A small audio embedding model, trained from scratch: widths [96, 112, 144].
Rows from block 6, named by matrix and row number. Each number is 128 + 32 x the weight over its row's rms, rounded and kept within 0 to 255. All counts start at 0. Numbers have three digits each.
# weight_ih_l0: LSTM input weights (gates i, f, g, o stacked) (model.rnn.2.rnn.weight_ih_l0, 384x192), inputs 0-191
weight_ih_l0.328:140103148125114094125098167144123147120123148142088078103122109150101099089149123098127136149141124126137125125165135172140046165125126135079116129155131076128116123091071107130112123110120188121177203199142068173112148112156097123175114107074098101129119171106105195173137191037170093175156104078191100146084103116165159173106138111138102154136168125132092142113175121125108068133106121159155173125098048136141193100176149181173131109074073096167125160152126160140089130081115116144104164174087162116144151107164146157112093171134082122163066125143142114180126140074111139113
weight_ih_l0.329:081113137100098131165173147145099196149134072138112080124107169112110148117208108143177136124190190083152129139117136173125209150128178121147116115163107149079098142150153142099130129055129163090140119118136172157105131126144133111090181092130172141118159086071148130113099104129058087085111114137144141137124173099180145087098173091042107144093136093152074132114147204164170119136102121121161111146143150136098221136117117188059101133177086147122110183123117093111085132142052099173144093104102151131143154151128159151129121073113125178112151097145096153145128119090134124121
weight_ih_l0.330:136158164123117190140142157157168105128091156115161156153137144120222090156088105110142135178102147143154151179118091131089153061175108119116130113085100090064086068213097078150083179092112103080077143061138106156112120067059125183180150121075166137105108159171199165086150113123177147128170095098163110107116160109104117069131147108153154141080111159164113125102122142129132123142148117095113132081127094121119177187156137099082097163138150103156156131109180150095159126121129083074123116138138189123124093088152100160154112143149135177161104131143126111094117092094128122163
weight_ih_l0.331:128212145108142143105083116089108170151091107147169086105117115138111120157149205165114094118063109158085171145143145151141107108110155082122128082097127106108110132161109182096097108090131148124126123119141121141194121160112103111185103143214138134106153106124131102075155162092101161098142123085141150114096165095134155114080129097101085111177109159171149189154083123144143142122120106158135092125145194184112150106106182091137202112169164132135093090079173163172004145127097167130141093111118115174151140170123067118075112148181117134142116123094145085168157099101139097090
weight_ih_l0.332:105086148119121104182164135093144172152149142133086086112163085163109163124091222110171139154093142133138125073159162099138150137091180160048146101086157101125135114170148117131089120122149116129134124113119156126122099143110092119095109115126118060168112102181142152086129159219150115110126116098159104117170095136067106126127102169053190098107158123169158104130132147144157116135106135096064087111101198126130081094184151151130150129246138135163092103153083163174154106137083127140129119110178101139104082123113150121168086118135110172147070106148135065058115156122136129133
weight_ih_l0.333:102115066134122132097125131054118120124110128134083092120083151076142115140163175153151145147083131124127116153134131090093096116097183210100133099118099150100140184155155182153101140120108115107133108068151118123070143147102123161135167155129118067136155142147130083146105173081085167170155105097051153072069104127199135141097122098111095124133079102144107092140142122066106120133091178122138157162139151143165214097075149084138135130111145133144183061141134107133109149159181164187158102195083177130079122088157106092132133087159160199096160157159126131108165115175140138123
weight_ih_l0.334:089114177109125106165108237158168142143103085110104123179129127155090125107139138114121164030153121138109169088078159160092141194221117174127142130111124101186104112187139096093080145140093144162135100115114070094118140167111134067143126126175112179100098064108136144168173201077100130055166146155126135097177138105137089124130121122139130107138112113165122163109118096081112137149107135091173121113136171060167062106143105096145136100149159116130138137112059138112171125141126169132115169118154159132109123170121140152125189133089108144114124128130137065102128141145210119146
weight_ih_l0.335:113131111136155127130154131122108174136121141124152123127127131129081144151148132113127155130107078113161117169115103135160133112194234116144210108124135074076162110163120106140165130064087090109136178102133053102133098160167129128086145113120095118231141159145143201165111107162109140115112145109099127132065110107129101117138089158114092109131112125154148156168184101104169097120142139058097160127124075117141124133129156119132184106106130124193151187185132117066184139120131067096171100053191109180134098094144148091139090135083126169124134089117100118100085200108085115149
weight_ih_l0.336:106146131069153122126093090127159124131168168109100130191101184103111126124152156043047147146174115128118060145163136203105165138134210107087158161087174115169067107102134153100102148111169120186101126126102121144124145183156154145123089089130170110090124142099147129125146106136166131102089109118056091153156157135128164097099139139148150148055112147113064225130151087103116212105078119127100136139173101141121147151136142137076143149142105105125123069129103120081149151114131136116188150128050131127122111099113132115128156099129186190145146117101151163188114160123107139099
weight_ih_l0.337:164118183124086125165130154140091125064150161148152104119095096116060130070093255124183167089149159094109148122137108165138120160177137191133130152169122131158091141146111153095140103039120114162142089111192168090135145134073145143139131103105154119103087106179103096135111142145158143142127148128141127173149151132100108116108122172091134074149109126162174143068158161115140132171125133147154149138162109132118173142081098153149116088097112174114160137105135072099154086123170152125112139110058092051148128107107080115113102087101141053090122076115124140098114198163132156133
weight_ih_l0.338:127135150099151140143180157146092144158161137185094132063120091127239181173088219116146221127161126082104130150113129108131133120136145099197131144165147164098103106153131118121104140020138098106130105084112125111120129149107089174097107145144140101132091129153114069032153133052171136108084116126129130149156162095157178154133140123136153110158104148129110127157129125191096159122129201156087137103088160124105120127185109100103082158139163141105110140160168124111062084140099200091161112149096148140112103160099119115087107117155117127184123112107112086134156112126136123154
weight_ih_l0.339:131179091156154168091109181069136109094118095068089150106194091158160132088101116071128094125159120054177165108124089133157179058048182150166148125071125185088122113086190057126181122045140126081071157159125071133144137147165165175147148136135090121106119160118110125096169114121133133065105140153141100165200123131133138182125161151149172123177135121176109077100134194142168117140117177126148137165119118141159098117119097156139135143115140123114121107159112137146144187136115133130087139063096118124150120146123127098106101143143141105143136117143138135114094084065119185114
weight_ih_l0.340:164071173154150151120149151135140098083047136136134195094128144103164170163095112132113067124093124133131104111158168077111138157185190117149152089114157153099076132171118041137082151109087104152112091168152147166159089144192121095119155058148057162076115103117085104110105156255190134087128149135192127175108075093184121097120135142131144149091135094147103119119123161085087152089124152101137121123147165083097176187124123149126148124136108094175153151124133095120157103132118123073131148125133079184140125132138152133155127173098121144120109148099115099157154118137143120130
weight_ih_l0.341:130068132135108118076167091149124105081119099149160182132142128139145076105094150167083155120116172119105073123076080166099095162179163126089096106173156109095095110084079113167097118070091132105126095075206124112169154139166135139097170079122131108183123119143110133154107114141057121167144081129126169172146132150113152104134162158135093163132151082175057108123136101132146110122224190153123102112159081120117186159101148119092148107078144168123130161109156168142085159109162177165121121090112127114121125148142162115179119199146138180127158123114128135115099055177142095189
weight_ih_l0.342:169167115107195089128133144178121120135125150124094060089106126195164163070070108112096172124168123085137110144136125148094156076127126158156126165084136101127086101097110161102105130169100083131136083145152127088142109126139135160147155147109154105109063151190152111134134129152125110115143143191097112087173137173127100098122142113096067154182158132115102188195145149126138138116063159113175075093172229079145142118166109141129143158046126063115079114146156089102185145100139139122134134187091111131108148099116100120143073095138119185129156170169121133152148087183175124136
weight_ih_l0.343:132170115142094091145155098124150138114078126108106157172115100123150154105091127208110130089180143098131154162103096129148139154158122143119127198131132134122097044137144113081162128121150100121146143133110115137138128159137138208196082120120134179130123141118182147161101108128122140147192137117142115077091105225208114166150123131186127125124140140147178052147107089156167123115084076087107147128147154136078083117116152173093135089151095147099108113097148136163121086002136106154150095123107150051152084113101067127088130123128106150119126182151144179148142120070100149100
weight_ih_l0.344:150129148129182105113153093115131089169089125133111152098167202144177152122143217138051120126149090150134117148171112076098108147106175150110077123110125098138078102131145077108160124140100105168184112159163142098156114137175151133108159097219122128072118112110156114072149186137133188160088163139133135121116132138121167116140102151134132092089150111166140178164152116101142066109163064146078162045126155108150096107120085145149142140177114136163109108180111179075170164125107112021130115120092139154164067158131116105186131155121159152118089107107129073164155122143121126128
weight_ih_l0.345:076109156117130129076102207156149219146067121133148143166207110162043121138174141132154107122108179162066133122077138154131151107185119087100128118110080144112072170155104199108141164068132127089177166108178087111147094158130094065139114125119134147096136128166164110071095098187117159106069108094172136160086119111125139087117158179065100134114087124131123136131110176156081136142087156105134149097118089152109129151147166119129104167106123108110107078162102102199101106094117118135085109134141164186100130172134127104157125091158090156131129123137146177153138143183142113108
weight_ih_l0.346:169185134134130106167111151157136102093138115064073119131108102135092111169074170152206089138131143164124165146139103119153160094130157089114105058131160084195108145123103154107111114133173137147128138152132153121135093137145124104149114135078135116135123112081146115062103170192157121103164176141120148123103123058135143122116154133128190153104174130167126106133088123080101124181143198132083109153214208081166110098026099089119163166129100106111098144073153176085148129102133105156149155076169140164159131142070085076116114130133146127135089162131189156145150152094085139119
weight_ih_l0.347:133255146094129159101122097153155113115155147113093129101144108134186137040158130098161158091176107113123057137133138139132139137138089101152092139149105089147173148174148123155043101056119096160167093122098107146177164111170121111200127122122154157170128140162145110156151146174163129114153150083122085132084106104218096111117127126123158169192107115178152131101129157104113129127116128128118120109141138102109125103092134142142143095184174146097176096086140111105129127107101145090132115137163102149099152146072100102120165071091144128153148095136071091150180136061180126118
weight_ih_l0.348:100184138135102096136133134203140125151136106148116123179114125150193133068136114176138134155170126113059115101194150179133150136200117118084102102200112108093135119065118110146110126087157141110118127094131125152187150111170147199120156085148139107137126142173090132071107104124114105103081131129178148127115126140139072125158097154168065102100147114161112084138133147156159198138105189124096221124086186105106149133199114092119128070128118106110179109147192116148072120143084137063148162112109102127124138101120122129108135166149127145076108164135126090148156095213107127081
weight_ih_l0.349:152123128143121143148093135150138192141135171185126159089082181078128115199100114121183090173129153114117123062152136054105139109058079142127146147225111098157138104153095116097111140209127111130116128119119133095135109157110095135124185083198133122149189115174127105191131079139123113100139137142196094068145151120121114163197144140127095134141117095105143161122163111134140149130152111125147168100202067105126121074116087105116104175167079120105122171182135086132133083166114086142130158082125096140109124186095086108148162108089183112133123111147098075162130133115073135127
weight_ih_l0.350:116132070177128149095151148113128180123177101157115134167128160141143155106092112130084222143159071150169141100182121116121172119149114146124213141173070136141107118056138078126135164137141113068130099158103184122146055113184118122095149134106129164107122121136093079108133179050145136115127079119146176143123141102117110089116177128137109126102070072117142156181141107120183160136138108149212104107153113126164114106107096186111126127074151108124151079099143124116103136163139126154081132147156166134149083103081070151121166123050056160151137160166145078125118117159161138093
weight_ih_l0.351:134193082140124192152125073171123135136141091122229204069123113126097155138074146146150199143092156149133160119121103088123119077152146173097166086126131114129096117127152101154125138090160147144122151173112098118059142118169112083091137157109137137127103100091120098148099109134159156119115145142033117190175183159172103187098155199107096115094151180101151125150110143150124187169106094093135162126120170092075125077085144118093135167151106122131144136151124092121138172106190096138138120096127147133114087145093102102124075095136167130128104214117082129127106118171092145087
weight_ih_l0.352:163127193123102103142154186129104116139087188102131140126153083144096157119093077150186133140169108056096130108076170145126172109123152124107125134072189105110131068105147115120096104081122082089150103167186099081101116147160126121090165172104064111057106112176171124162112129152109130156143111179142195130199048126130087172194128137119101120093187081135137099124088168130121142175138131140167154160119163089157114130086135122176155083146109134120157123137127136166111157135096219141124139131128116111178076125170107153144098067094132088127105123090095101122110110154127182105
weight_ih_l0.353:150118148174154122074121130173098078116093225114138182105106135122094106105131136113163157078088106153097176168134105126114129061131118161173137145049093121148111108113109167100162173059113139166046150123104125112176113115162090110099133154101179193176146140131149064084143124055082098117130138130183098090100148101170138112175142078171112149092154116090104108119151138126090133161133155138123131099180155097119150134186157111090096199098110125103119134112148140162043138124132197137131135101104115170155164178107125119132142105176137084127102106097120167111191109091109116148
weight_ih_l0.354:145221178109100142062145163112123133185143120099165143104184097119140123126139086071147147144079148110141128193123126111135191118193099132052118141104136122089098165095128152087139186212100100127142149103162135089119116138122097141115098160065202142128129178149079087124123155116158093143132107136170132104156122126074176136120145156121086156177133103144115119127115146184111122149173141120192086186150144157111143064094096070157070070157128121128150163098137144074115054109131183128106128127084129182137121090117149125096141102092117081169136093162131123112088093135124167095
weight_ih_l0.355:115149147124134143116169078148124148136110137072142197096103111137114108125140121138158092150130156169070176072149143088133093071090149046134160127059134084086137092095203102187115112072115124122117163160181137185101087133155110105118075120119102163166112100115143120163121206110087084086130155106107127134135183112122156112147131152173068082094151141178179148151103126151160125116099168107155104128177183170073096153145101042108151124094137114114139113097146136098159149179158116111143107108176166200076131097142105115139107148164188182108142138130114096105141158115074108139
weight_ih_l0.356:154111165100145127191129094125118120054127100118127131126114174102092129159175148121109141121150074135141096089104169117083166114133136215122173131133164123123079177115178126103130147163126110119124102106204116150042114136101129145004096093128125161139170148127128080204101081094154148142105169189130121145101094132150140088098134102154126008063125153145109159078121160130139159135109133133121163125126135134131185144184143118112120082101122172150088141117089175101179130109054068131144147075133152134122146108181152164097103150105180133157120118135129119143122155152147107133
weight_ih_l0.357:183168156137172115106182090095141145189073083132114128151136117170150141184112136119195140147170149076073138162068112130150121099076130119057127116098155169127154121118108142091076134105106117102163103174157149125086149135178135127159084060121141085069139116072124105162107150138085154161136163088068145127142109158179085151186111096073172149130154134143134142141089099119126158061103121153148127115129121146101106106070101176156111157189165158127140108103072139089059135216088168126110136141086118131140151112106158150165171138159190153082136131132101068136145153153152128100
weight_ih_l0.358:113164164113121119105158158146146092201187124134146151143079159182164103081094137123146169045151152141148176133149104148145134111104106083171127111103076087126157155065148160074169145133115156146141121143114150089133144140175138144170112096173118150145159140104092113026149147101100083090150117119145127157132110111144087100130104045163133079160134117110142107108137090137198163122114150090119152053141043113203056135102100138128105185150127162110119140104105158129082175154141209075125175144163150132163137126125119142147086136130123105129115113071101145120090090094112087166
weight_ih_l0.359:029136153079123163072119150112110120165129090114141147102123149136073180190155125146146207149117096100131197068125140147129157101134106124087136151104084141119131159153116095130153173077153155127127175168168112165172083067074133126133163111132168111127097162164157112168097148229109122153104129182080182111182131119123121114151106111164073071171073133141099161122102144160097158140103120110075118153142205103134057114126130113124106078123147126138087110161095126197134168100095144153097155130169106134128106158120063125111093160064156120121115158111172144153102119133109139110
weight_ih_l0.360:102129123116120139141123143129139145169122128154129155144153117166162121167182107116125142150146103138149145108101109164178133120131099131137108131135130091133067160196060106102093160136120157094112146140178143114072111141106133083090103141091098133125122098071166170119153059227125164125178120149110147139099126075132186098184159125125127099065107127120131148112130219137144144137098152106085195072121071125145115126139100110191064143167118113143111056119105141133147173119111185099099138181143142177179097109126092139164144130137101144171139058103127046108088075040106166144
weight_ih_l0.361:090142153139094095067098117057199141141113154123173124157058123065112143056118083129148119141109103166135154120102079169159155161150172106055152139145095125093136114138134126156166130115145158131089163109153134102144122138177128113158111116147105098125115119067203141080118149195138159121149103213160063167117183134156159139117139055162130165097122139095121132143097103101093151120078158169130094202142174116133157144098081100131156119123116068150111145097139168110066160134136178114154185142140094142071106151075115159139186105145149137122108063156105124117134123074084144123