Weights of a small audio embedding model.
Data: trained on single notes of musical instruments (NSynth), 1.0 epochs.
Rows from block 4, named by matrix and row number. Each number is 128 + 32 x the weight over its row's rms, rounded and kept within 0 to 255. All counts start at 0. Numbers have three digits each. After the name is the row's rms in percent of the matrix's.
# weight_ih_l0_reverse: LSTM input weights, backward direction (gates i, f, g, o stacked) (model.rnn.0.rnn.weight_ih_l0_reverse, 384x144), inputs 0-71
weight_ih_l0_reverse.84 094:104165112120129086152151153150119116166096113083126124104088123190166113135126118144111111128112083137146130151102057109144134176143120106133095069143139083109108145180167097104145157140164110098131196185185138167136
weight_ih_l0_reverse.85 101:109096085170203137125169138132183100124122106118095095140099102088155132129165140144163083127108126101148121033110164122113146102139150146147152106184162161144135167088090153183105148076094080148083111139116115099193
weight_ih_l0_reverse.86 097:117104197120144113144185126120130056132102124113088141125068116159173147125117110168156125098166127119162095094155089120161046168180121080053085132104095141111119125114111086148162195098173056086148145130111144133143
weight_ih_l0_reverse.87 098:173107115151142190117145105143144134123067137123135116110120112128063154147122125085126125118176100139164126091153093121139135154116135112062099137127064133139113137155094133141119168082097104085103099179133171092155
weight_ih_l0_reverse.88 103:128087107138162141125108123154191125136126173157142173115075091126124102127150157169136154096100112159164140114157131135148200081124120055136136156075126131131134102129126093163112121058134118114123139184129173090144
weight_ih_l0_reverse.89 097:114129175118168156157156193158122160086090144125165157131133109077139092115154140106144111159143178178085130175063118125130115176082147112151084190090134113091140132082103164118136045086127143083149191190136153112127
weight_ih_l0_reverse.90 095:128126134117122086147169177131116129175082162129104117104163105080143119165116080117114151134104101130147130151198096129144083099109051115153141076128091168105100137124135120097109089106142105101174163111145122091141
weight_ih_l0_reverse.91 106:158140058064093134108066095104135114076132121143131103162122136079143168093124075109142112112108156154139165128183127080084168137087159153109140164182072144058100070178126126058123145235080132146142116064096160126130
weight_ih_l0_reverse.92 091:092141143149142092114165083116144149111140118076094130141129163195135133082064129085172097124188121061154155144142132151086185166139126155126046194160157147146127097093094070135135145158123125157125111186184108151086
weight_ih_l0_reverse.93 106:123133193105079115156122122161071125088099059096104090189089128091096141097160106093145108114131134175152132103165109066132062132163182129142167129101137132200152113132103168104082133173089156141135134111079144111131
weight_ih_l0_reverse.94 111:128137066136190105158122144124139135016121124108143129147102142082127101130159157093097185110164106147168127169121117095086163148073206094099120110091209124120097098096092120152127157119105084130119131106121097131168
weight_ih_l0_reverse.95 101:080145181111130139143140098099119148141148105094125144107121159156106118112111077086107117118124109068159083100136172128196157106098138134119156082134054115111067135145093097092109112095133181156138164168098107124152
weight_ih_l0_reverse.96 098:183073162143150087100114103101101172113100115123127081210145099116205109140113140011115097116133116124159136150130135128167095112143158151121117127077099163115122141138158136109156147091136109163084154177134115099163
weight_ih_l0_reverse.97 118:125220114128134132121129121144144166157148144132126111155101117146127123119131152175072154110096078177135152116094114125186148122119127122138182130074119134192184106109107152149115131153125136186077099101179120076114
weight_ih_l0_reverse.98 123:169158074154071140176118185149107136084126091095127084132120140053119132165111109101093108106129170126145144156079151110109093155121089145114097169124084145083163134104104148123115136171088140156105112161115111111179
weight_ih_l0_reverse.99 115:120127172095143114103120123140155126120158071143097075070179131129080145102107142077091091140072148106182149133084189092149156177163158127117119157096145095203175097114106124166122218156129072104151078133128150125156
weight_ih_l0_reverse.100 101:136147129138108109142074111126128105095118139166091125113131162129105054157114144164126139166137176142102094144151105125147101083176106157130070100099070066149167159160045135119124130096160136096153195124108088060142
weight_ih_l0_reverse.101 100:101112130190152085106122117109159128189130155094133068114097143122171168124120135164119090164147132151187139126089127084143161136101158141164123047076110100103107076154157122085130121106111154187171103155129120166109
weight_ih_l0_reverse.102 117:126169155114106143094095162117132101162117182100145164127171180177076130086134112134166098212095186107103149164070129106083132142135089129144151109116146104136107189152110104104133129134181117073118108179135172095133
weight_ih_l0_reverse.103 101:107133147083172174122139134169157102173155150115102101108103129124122168143100143115100133115091142166195127173102087103138132207084200119128090092110136137183146070177137084112175091109106127113122165129168097143111
weight_ih_l0_reverse.104 101:073094151128162108127120152083137122128099095121138170169119072114104197121162115104130091156115176121142107080161199124060137106164076119137195160150152148113114127096103080072098093124138122150150171125147170139071
weight_ih_l0_reverse.105 107:174107109193119105152086114112073130143124115134130128118156124149133116147119139093118094112110158059116118126135129157150107099125124149126060122127151161132143142203131151138142170086110091100219145112171105107161
weight_ih_l0_reverse.106 108:159081190129084154102090143157129182114097078123157122132128089132126129102110198167108145131186125146113130154102165135092069122084102044146100092152130105099157154101213101173119130116094162136171134098182151091077
weight_ih_l0_reverse.107 105:108118148104156160156151134133109083091196140126104194205167116171181104143122170084092075123154156129124129175090095199102154108148198151156121158132093220134105071082144091112130184136157117148058147088156165133167
weight_ih_l0_reverse.108 092:124130095107131093145127109096124120101134072117078139133127086177138061071135135162145135160129141146088110106098128158140141093118083091072090122141140132191133163134158169150094148129168152132154129215080158151178
weight_ih_l0_reverse.109 093:150042112116111154102074107143160135130175143087183182131131115067083145058121090106120153107135194120156121095126073139133134161131125111146128099085109167184170094115106124072086135137090134108146094074142184055114
weight_ih_l0_reverse.110 120:206184160123139160129106135151166124148101151113205171181113121173085097101119158114113162124144137110098119129135064083177063124125112116092131131130119157123153156161095142096135106134105123094087120198171164147165
weight_ih_l0_reverse.111 119:102193137143135089148130127087136137129154137091163140157033164154119113108120149159131109120075117100096127086160140158091174088146101109066187123160125167170077131150132116100097116069049086117120103117182109062145
weight_ih_l0_reverse.112 105:151124134077069081163133102158119179151150133061092072144117140142109090109155127117127106092181150135171103162071123112186100163142098163095100137144150170161093118132139118100101109067141158144189110132185158148189
weight_ih_l0_reverse.113 102:126104193150149176126100148077172132139151120175126113160085134114203050121201133120135123126093097111151183114153125059121173052114122135100108078096116132114096102063152122100123130152169166169155118121075163143112
weight_ih_l0_reverse.114 096:077139098167102129149126154095088132108198203089164063116165169109088100099114099166162077131141132142116073151159151114143123133114154157094128129087127108112119168122121101111122128145104131197096166115100120136160
weight_ih_l0_reverse.115 096:132111125103136181099157163159163111127112132133062096129095123126092147155149093100196092049157111161130112091162102162056175108177117151174120145122100144173122114115180127106137101143089077180146166211106087112184
weight_ih_l0_reverse.116 102:144107206118178128166194126143090119097100118138098142104157136111150142178116120171089176159123145175146136169139123107139128136077132086124103152102140165163192135087071081104128089077125050124101123125125209120148
weight_ih_l0_reverse.117 107:108103109110123067112156156159142149118125097161189134175115166114150146170113143125157098162164102099198120128174091115122169128181087164087130081151147103122137115159077085141146174115077044094152130090107150115167
weight_ih_l0_reverse.118 107:130146141147177173128175140156111169183087154136086129148169112094173105104133140120150117099149152124048095147107240092168072097090129138116173118124118150111100091128144114158142177122177127127141145115180126155114
weight_ih_l0_reverse.119 102:131094124174133129143149150167121101136178094119104118141157129073169139106092165108156146060112157120095069121144175116100057154153178110169135136142123147108161128084124122120147147106186142150189105076144148122157
weight_ih_l0_reverse.120 103:113075187104059127162139101092128081115128182172147145130116179073163118145151131121206178129160172132099067133105139090186160025140144148116085105153088153118122100149113099130129115142119181152189161146139181154170
weight_ih_l0_reverse.121 099:139079143188038138101140122126114136113128091144163106110127100139050133133191135146139153171090132115135131102114121174129139137157184064101154181122122104113144119084089136133076136132117153134144146131147155113107
weight_ih_l0_reverse.122 108:153095147167138141122150165142123204135144134120124087109140121106152138153111134219097104129171126103065133110098011108185149177153119082128078118141085153139166102118053185219134158100130165108110150139096094153150
weight_ih_l0_reverse.123 089:141161140158169157128129154122147094141132125109137151069102141151108173104138100182081104160125107121158129110147165071094144108201127111138176156092170100161132079153124107127111122119139082116153130048144137106123
weight_ih_l0_reverse.124 104:104088115125095095137175140134132151076139091106115113140122144125119134112097172130120081115134149120069144140105163118122194194141123113116104092065106141204144106137109134204106132097157124186104122180105118133116
weight_ih_l0_reverse.125 101:123132155102086074116136098175137124073121129162106175145114136156061095107114124062140132083092142086167083149106155158083131082118119129133177159142181165164121161124151108218129155114150146178146162123068112163100
weight_ih_l0_reverse.126 103:196116149124122122156113150173081153136117143151120155132186154157164127137179124121099097097142101162108105080123108150145193118085163116191128084119111179154131143101143128081109111120111129124106167110092177118123
weight_ih_l0_reverse.127 110:151076113113210100124139090164066128121115136058144144103114129140103153100164114085123156140114146125182122126122132173096195152139098161139154174077094151130121070102040170075121139170107146200134114143125139187167
weight_ih_l0_reverse.128 099:107123157150149117120120122102175067083102126151156180178175102117144138094095155179147079145078076130100136132137144093123129065142103171113106163083113166122122120141106084099100151096095126104109114117098191140185
weight_ih_l0_reverse.129 112:153197125132192157088164171149158152126134165114119173162039147143177065115116133083103146142152143154131045066171122059184145064122131152103180136126120129137112140145092112095107116069083093167160127162111156127160
weight_ih_l0_reverse.130 095:123119117093125143179118095124126061093150081106128167131098110152128156162120100119172197155209095120096142116100132100142174074188148076151169164039099142088116081087130097130201079104140183206138077148102109151121
weight_ih_l0_reverse.131 097:160111133102134086147168126140179125082118140090140092172140177161029081152052188141152131132131068126115138089134098122144084164120104143088120108125155104158115142146165160104104107128156123147170163166112130114198
weight_ih_l0_reverse.132 095:134124183166119139180108169120142064098139101088120088123141159154118212117108138129128099086136125120118147095106079183120206113122132127101124109116069170153169117119177109132119149097158115191138106184161144132155
weight_ih_l0_reverse.133 114:105116151112116107157100095121091124134133120157103147149147073142080148111098071111190175156098113124142133084098153124143143106150158142120126074097182173172124143141084127159152083140144153092152116160101107097147
weight_ih_l0_reverse.134 098:102155133130140133113184142087168086158167164162129210146084126109102132118126159104098116150134101157150229136139088115137116084128124129176111116122145111088084077102116132131113128087182055070136124082148221151145
weight_ih_l0_reverse.135 118:087086134134105092085175159147055179126150113135182069168164134170111114136123094124120129115175142098141157164108170118082141159141137148136118135090142163135147124134176168080084117088167081073054156107086078135121
weight_ih_l0_reverse.136 108:134149131178195132127095117146153125074145100111162098133202129161103121137171114122044053110121149108048090109148096082077210135127174149199095111227133105171099125144117184165109097152190113098153119120167122197104
weight_ih_l0_reverse.137 099:143110117119138174138141170082131074111127132105141163142053076166172197106149188171094130140112168135134120141083089159143148080090125098160181130117173127132144158115154116049121147143131150124104099118144108066190
weight_ih_l0_reverse.138 100:108115122125120157083174148093183128113175177168116103203171107142173133144095080097114129110127204200113119213124153149090099160108100066175164159086108176126121112092120103134078097100139137149142157073159130141114
weight_ih_l0_reverse.139 105:146131130134127129091125160161154154135122100132160155062165154141077092109100124211109100136052199164129129117105165110134136121148114157103120145137153108120144181112130136152126106099094098170109162116145063116085
weight_ih_l0_reverse.140 104:146158149067123132131127095193109191139139082100151132179100173142105085108153062087088087102085069109129099158111115101099142069102078117153149076130102110142191099127178161143185089149162115161166119150082136150174
weight_ih_l0_reverse.141 116:137133110129144128158139138156117111149097131148121161113130147125133144121177140084128111118121101122132076191177131121075091077107168161161083150146069165207060114139097083117163105145168118119091163110191140141119
weight_ih_l0_reverse.142 106:131060089104125074128105134103088141141173103118120092059195106103087125132143143105144162108137149066136099149136177121147146154142094091160075103160133122126109121146112109071111141079136128134110168187118068158128
weight_ih_l0_reverse.143 105:086090123133136130202108109168125050105101114098132148146127137081177113191075147074162131187117158170141136158101129124162134117126157150093063112117127160153157133111121117183134143118056136122183185060139147069147
weight_ih_l0_reverse.144 105:149142108153132119116083149105135147097134115088135135131152157096087133129152141121109149075067135149092151181127121181096119093162084127112145137060090186156141118116108120226105128118133067171170093128127136148127
weight_ih_l0_reverse.145 119:097143140136147179106117120125162153146129063112155146173000180115124148110100113086140126145115176125181209077120083108152126122115153185124098114147140116155105134131131114129071127131089121118095134142144128133092
weight_ih_l0_reverse.146 094:144152099173165115080101164100168115156093113157162100104138149133190113110128110132148117103155106153156182111099128129087101176062087103129109100107113132058121113124142130132132105196126103113167131173172064116140
weight_ih_l0_reverse.147 093:151093181157146119079123158125137142079094100126171178082198151091102121162192072104135166120169154156169090110120102093183167155137159098093132085126139089162108081133151193117146133101106140072089129101089168076081
weight_ih_l0_reverse.148 094:146078122124090168086139106150118107113178129127125125107179178096107047057148154137094149088145148100147090099161075150069125123130182107095091142104166192152162177138184096098110135113064172088114166122137134150113
weight_ih_l0_reverse.149 100:085110152079096192097108132092118109153088022127178128136114142109141155205123085120149120115131153157066120119165154110125162124103143140147149146132114124137096155121120120114164107111080124176114087154140101142117
weight_ih_l0_reverse.150 096:159096164115107132105129131114120096113108177150104119139103153141183088118176120083106085179164157151155215131128127122094164120125153109152127148156119108158086118114096171122198094152140146073151154117180253134073
weight_ih_l0_reverse.151 089:183061156110096090150154155137117116169114135105109087066087142118117117130141110097108132122119113098073160070142159075124173090093168168118143179115106150142168096085068185126144111196105159157110098084184151142157
weight_ih_l0_reverse.152 099:145170118146147116146124141117102168124171150104119037145122093189128125130081147097121141091096144131108128133093092159135120130083119114166131120093163173135176115123191083068165108223099159126143138183062138083128
weight_ih_l0_reverse.153 104:156251054113114121153124171122112164080133102136117063148190082140083130094180116125044131137181099170086125110179154184135119155101101081147150133124141112161134132181104149131129131143116086108142132084123173108104
weight_ih_l0_reverse.154 109:103114117148109070113140132137137159140138131065139179156122122113165177159121186118126143104105084099150093071154165101107174117162120124154130113186147167123173108174097105104138134130089135081109162083102178116165
weight_ih_l0_reverse.155 115:148146180087145114107134093143153139132137168087111186122074147138082120096135111153051150150108131114103162126139108166105156165123089112148142115133079104145149119139148141177158125115201060119161152132087101167124
weight_ih_l0_reverse.156 109:105134099106196124119164083128153154140158104108110115127170111109051076083146117140161104143044136124090166111127189112153141120149122061150156104143112147115122059136132110129119143147139132106106071090124100166121
weight_ih_l0_reverse.157 106:094136111188150155125136163126142109066095126110133101129130101115171045090115192130175053150237146161178151126104117093128113095122101064113155155033150146198167112117090153116137127166096137114168202122132176141127
weight_ih_l0_reverse.158 103:137164154148098069124093065148166153201124127176143120159036136101120098123150143093162068119110125128108104167163134165095131175106102213167087126115110116126121160122110110113158091138128101076070166184108121123104
weight_ih_l0_reverse.159 137:123174126141170169107140114131121141136083154130131187093183155134109174078092134157122141201078169054139142160073084157129174196121109152154151027141202096171119177106113120169168123141147101115092088173122145108119
weight_ih_l0_reverse.160 102:135173072067116156161147118145187137129123143116101155103117104111107150133073125080095095117141082109160113130125155133142181100179115086177149148051157105056181055136127142063105122068179177140171137133148147188059
weight_ih_l0_reverse.161 098:065098136118106172152197143113150133149106107110179142117087075141106096100111142129116067111199128099157086102150093104122120088172144098198129174052117127098081136081117202158173129151101141131126131106105078209115
weight_ih_l0_reverse.162 105:177130133093132111145146105118143152153097103131100105129142160093134176095149203162143150171185128099123155159192122160105147110058150140115109159163065135118177103122088107111121127098099097076113169100037170106104
weight_ih_l0_reverse.163 117:167112085145125114086121119162112194149131138153154153189172110101123132124092151174103125126119105129105145140071120101211133083111115155094148133075091183136181127089147122155124149134164158078109110148124153080164
weight_ih_l0_reverse.164 102:176135149065089025122115049137168195117130132103185111109153174106107091126114095177084106135119121144129126128179080102142146079159114114097159112111152128128168124168121118170178087141160097112162136129143128090106
weight_ih_l0_reverse.165 098:097124135138132101120147113144123119188092162134120129121110103139110166122092078087205160140157111189136117140113150123132130105182151157177103119074121127076099122093135187110109157053136178174184135066112117094115
weight_ih_l0_reverse.166 112:160107047130109181125152148163056132119147101131147120130146163115174119085164101062113156104120154158110158142099129106134081165127121105138113159102097185107226064116108184095131133213173166054092164146087148183130
weight_ih_l0_reverse.167 103:143144131180201119109129166187150095128153121078133122173127147106171140123094098142138095160150088112138150088093106124022134081133127167143106127096103128098104152138124168169136144115131109190122158154186133135066
weight_ih_l0_reverse.168 103:164098160117125179140105085119098121109102113126109092084154145138151085146119192199108105168093140078058094150136092147135171095140155091065104147082121144167122132130160140111136157213123145156110128117132096128063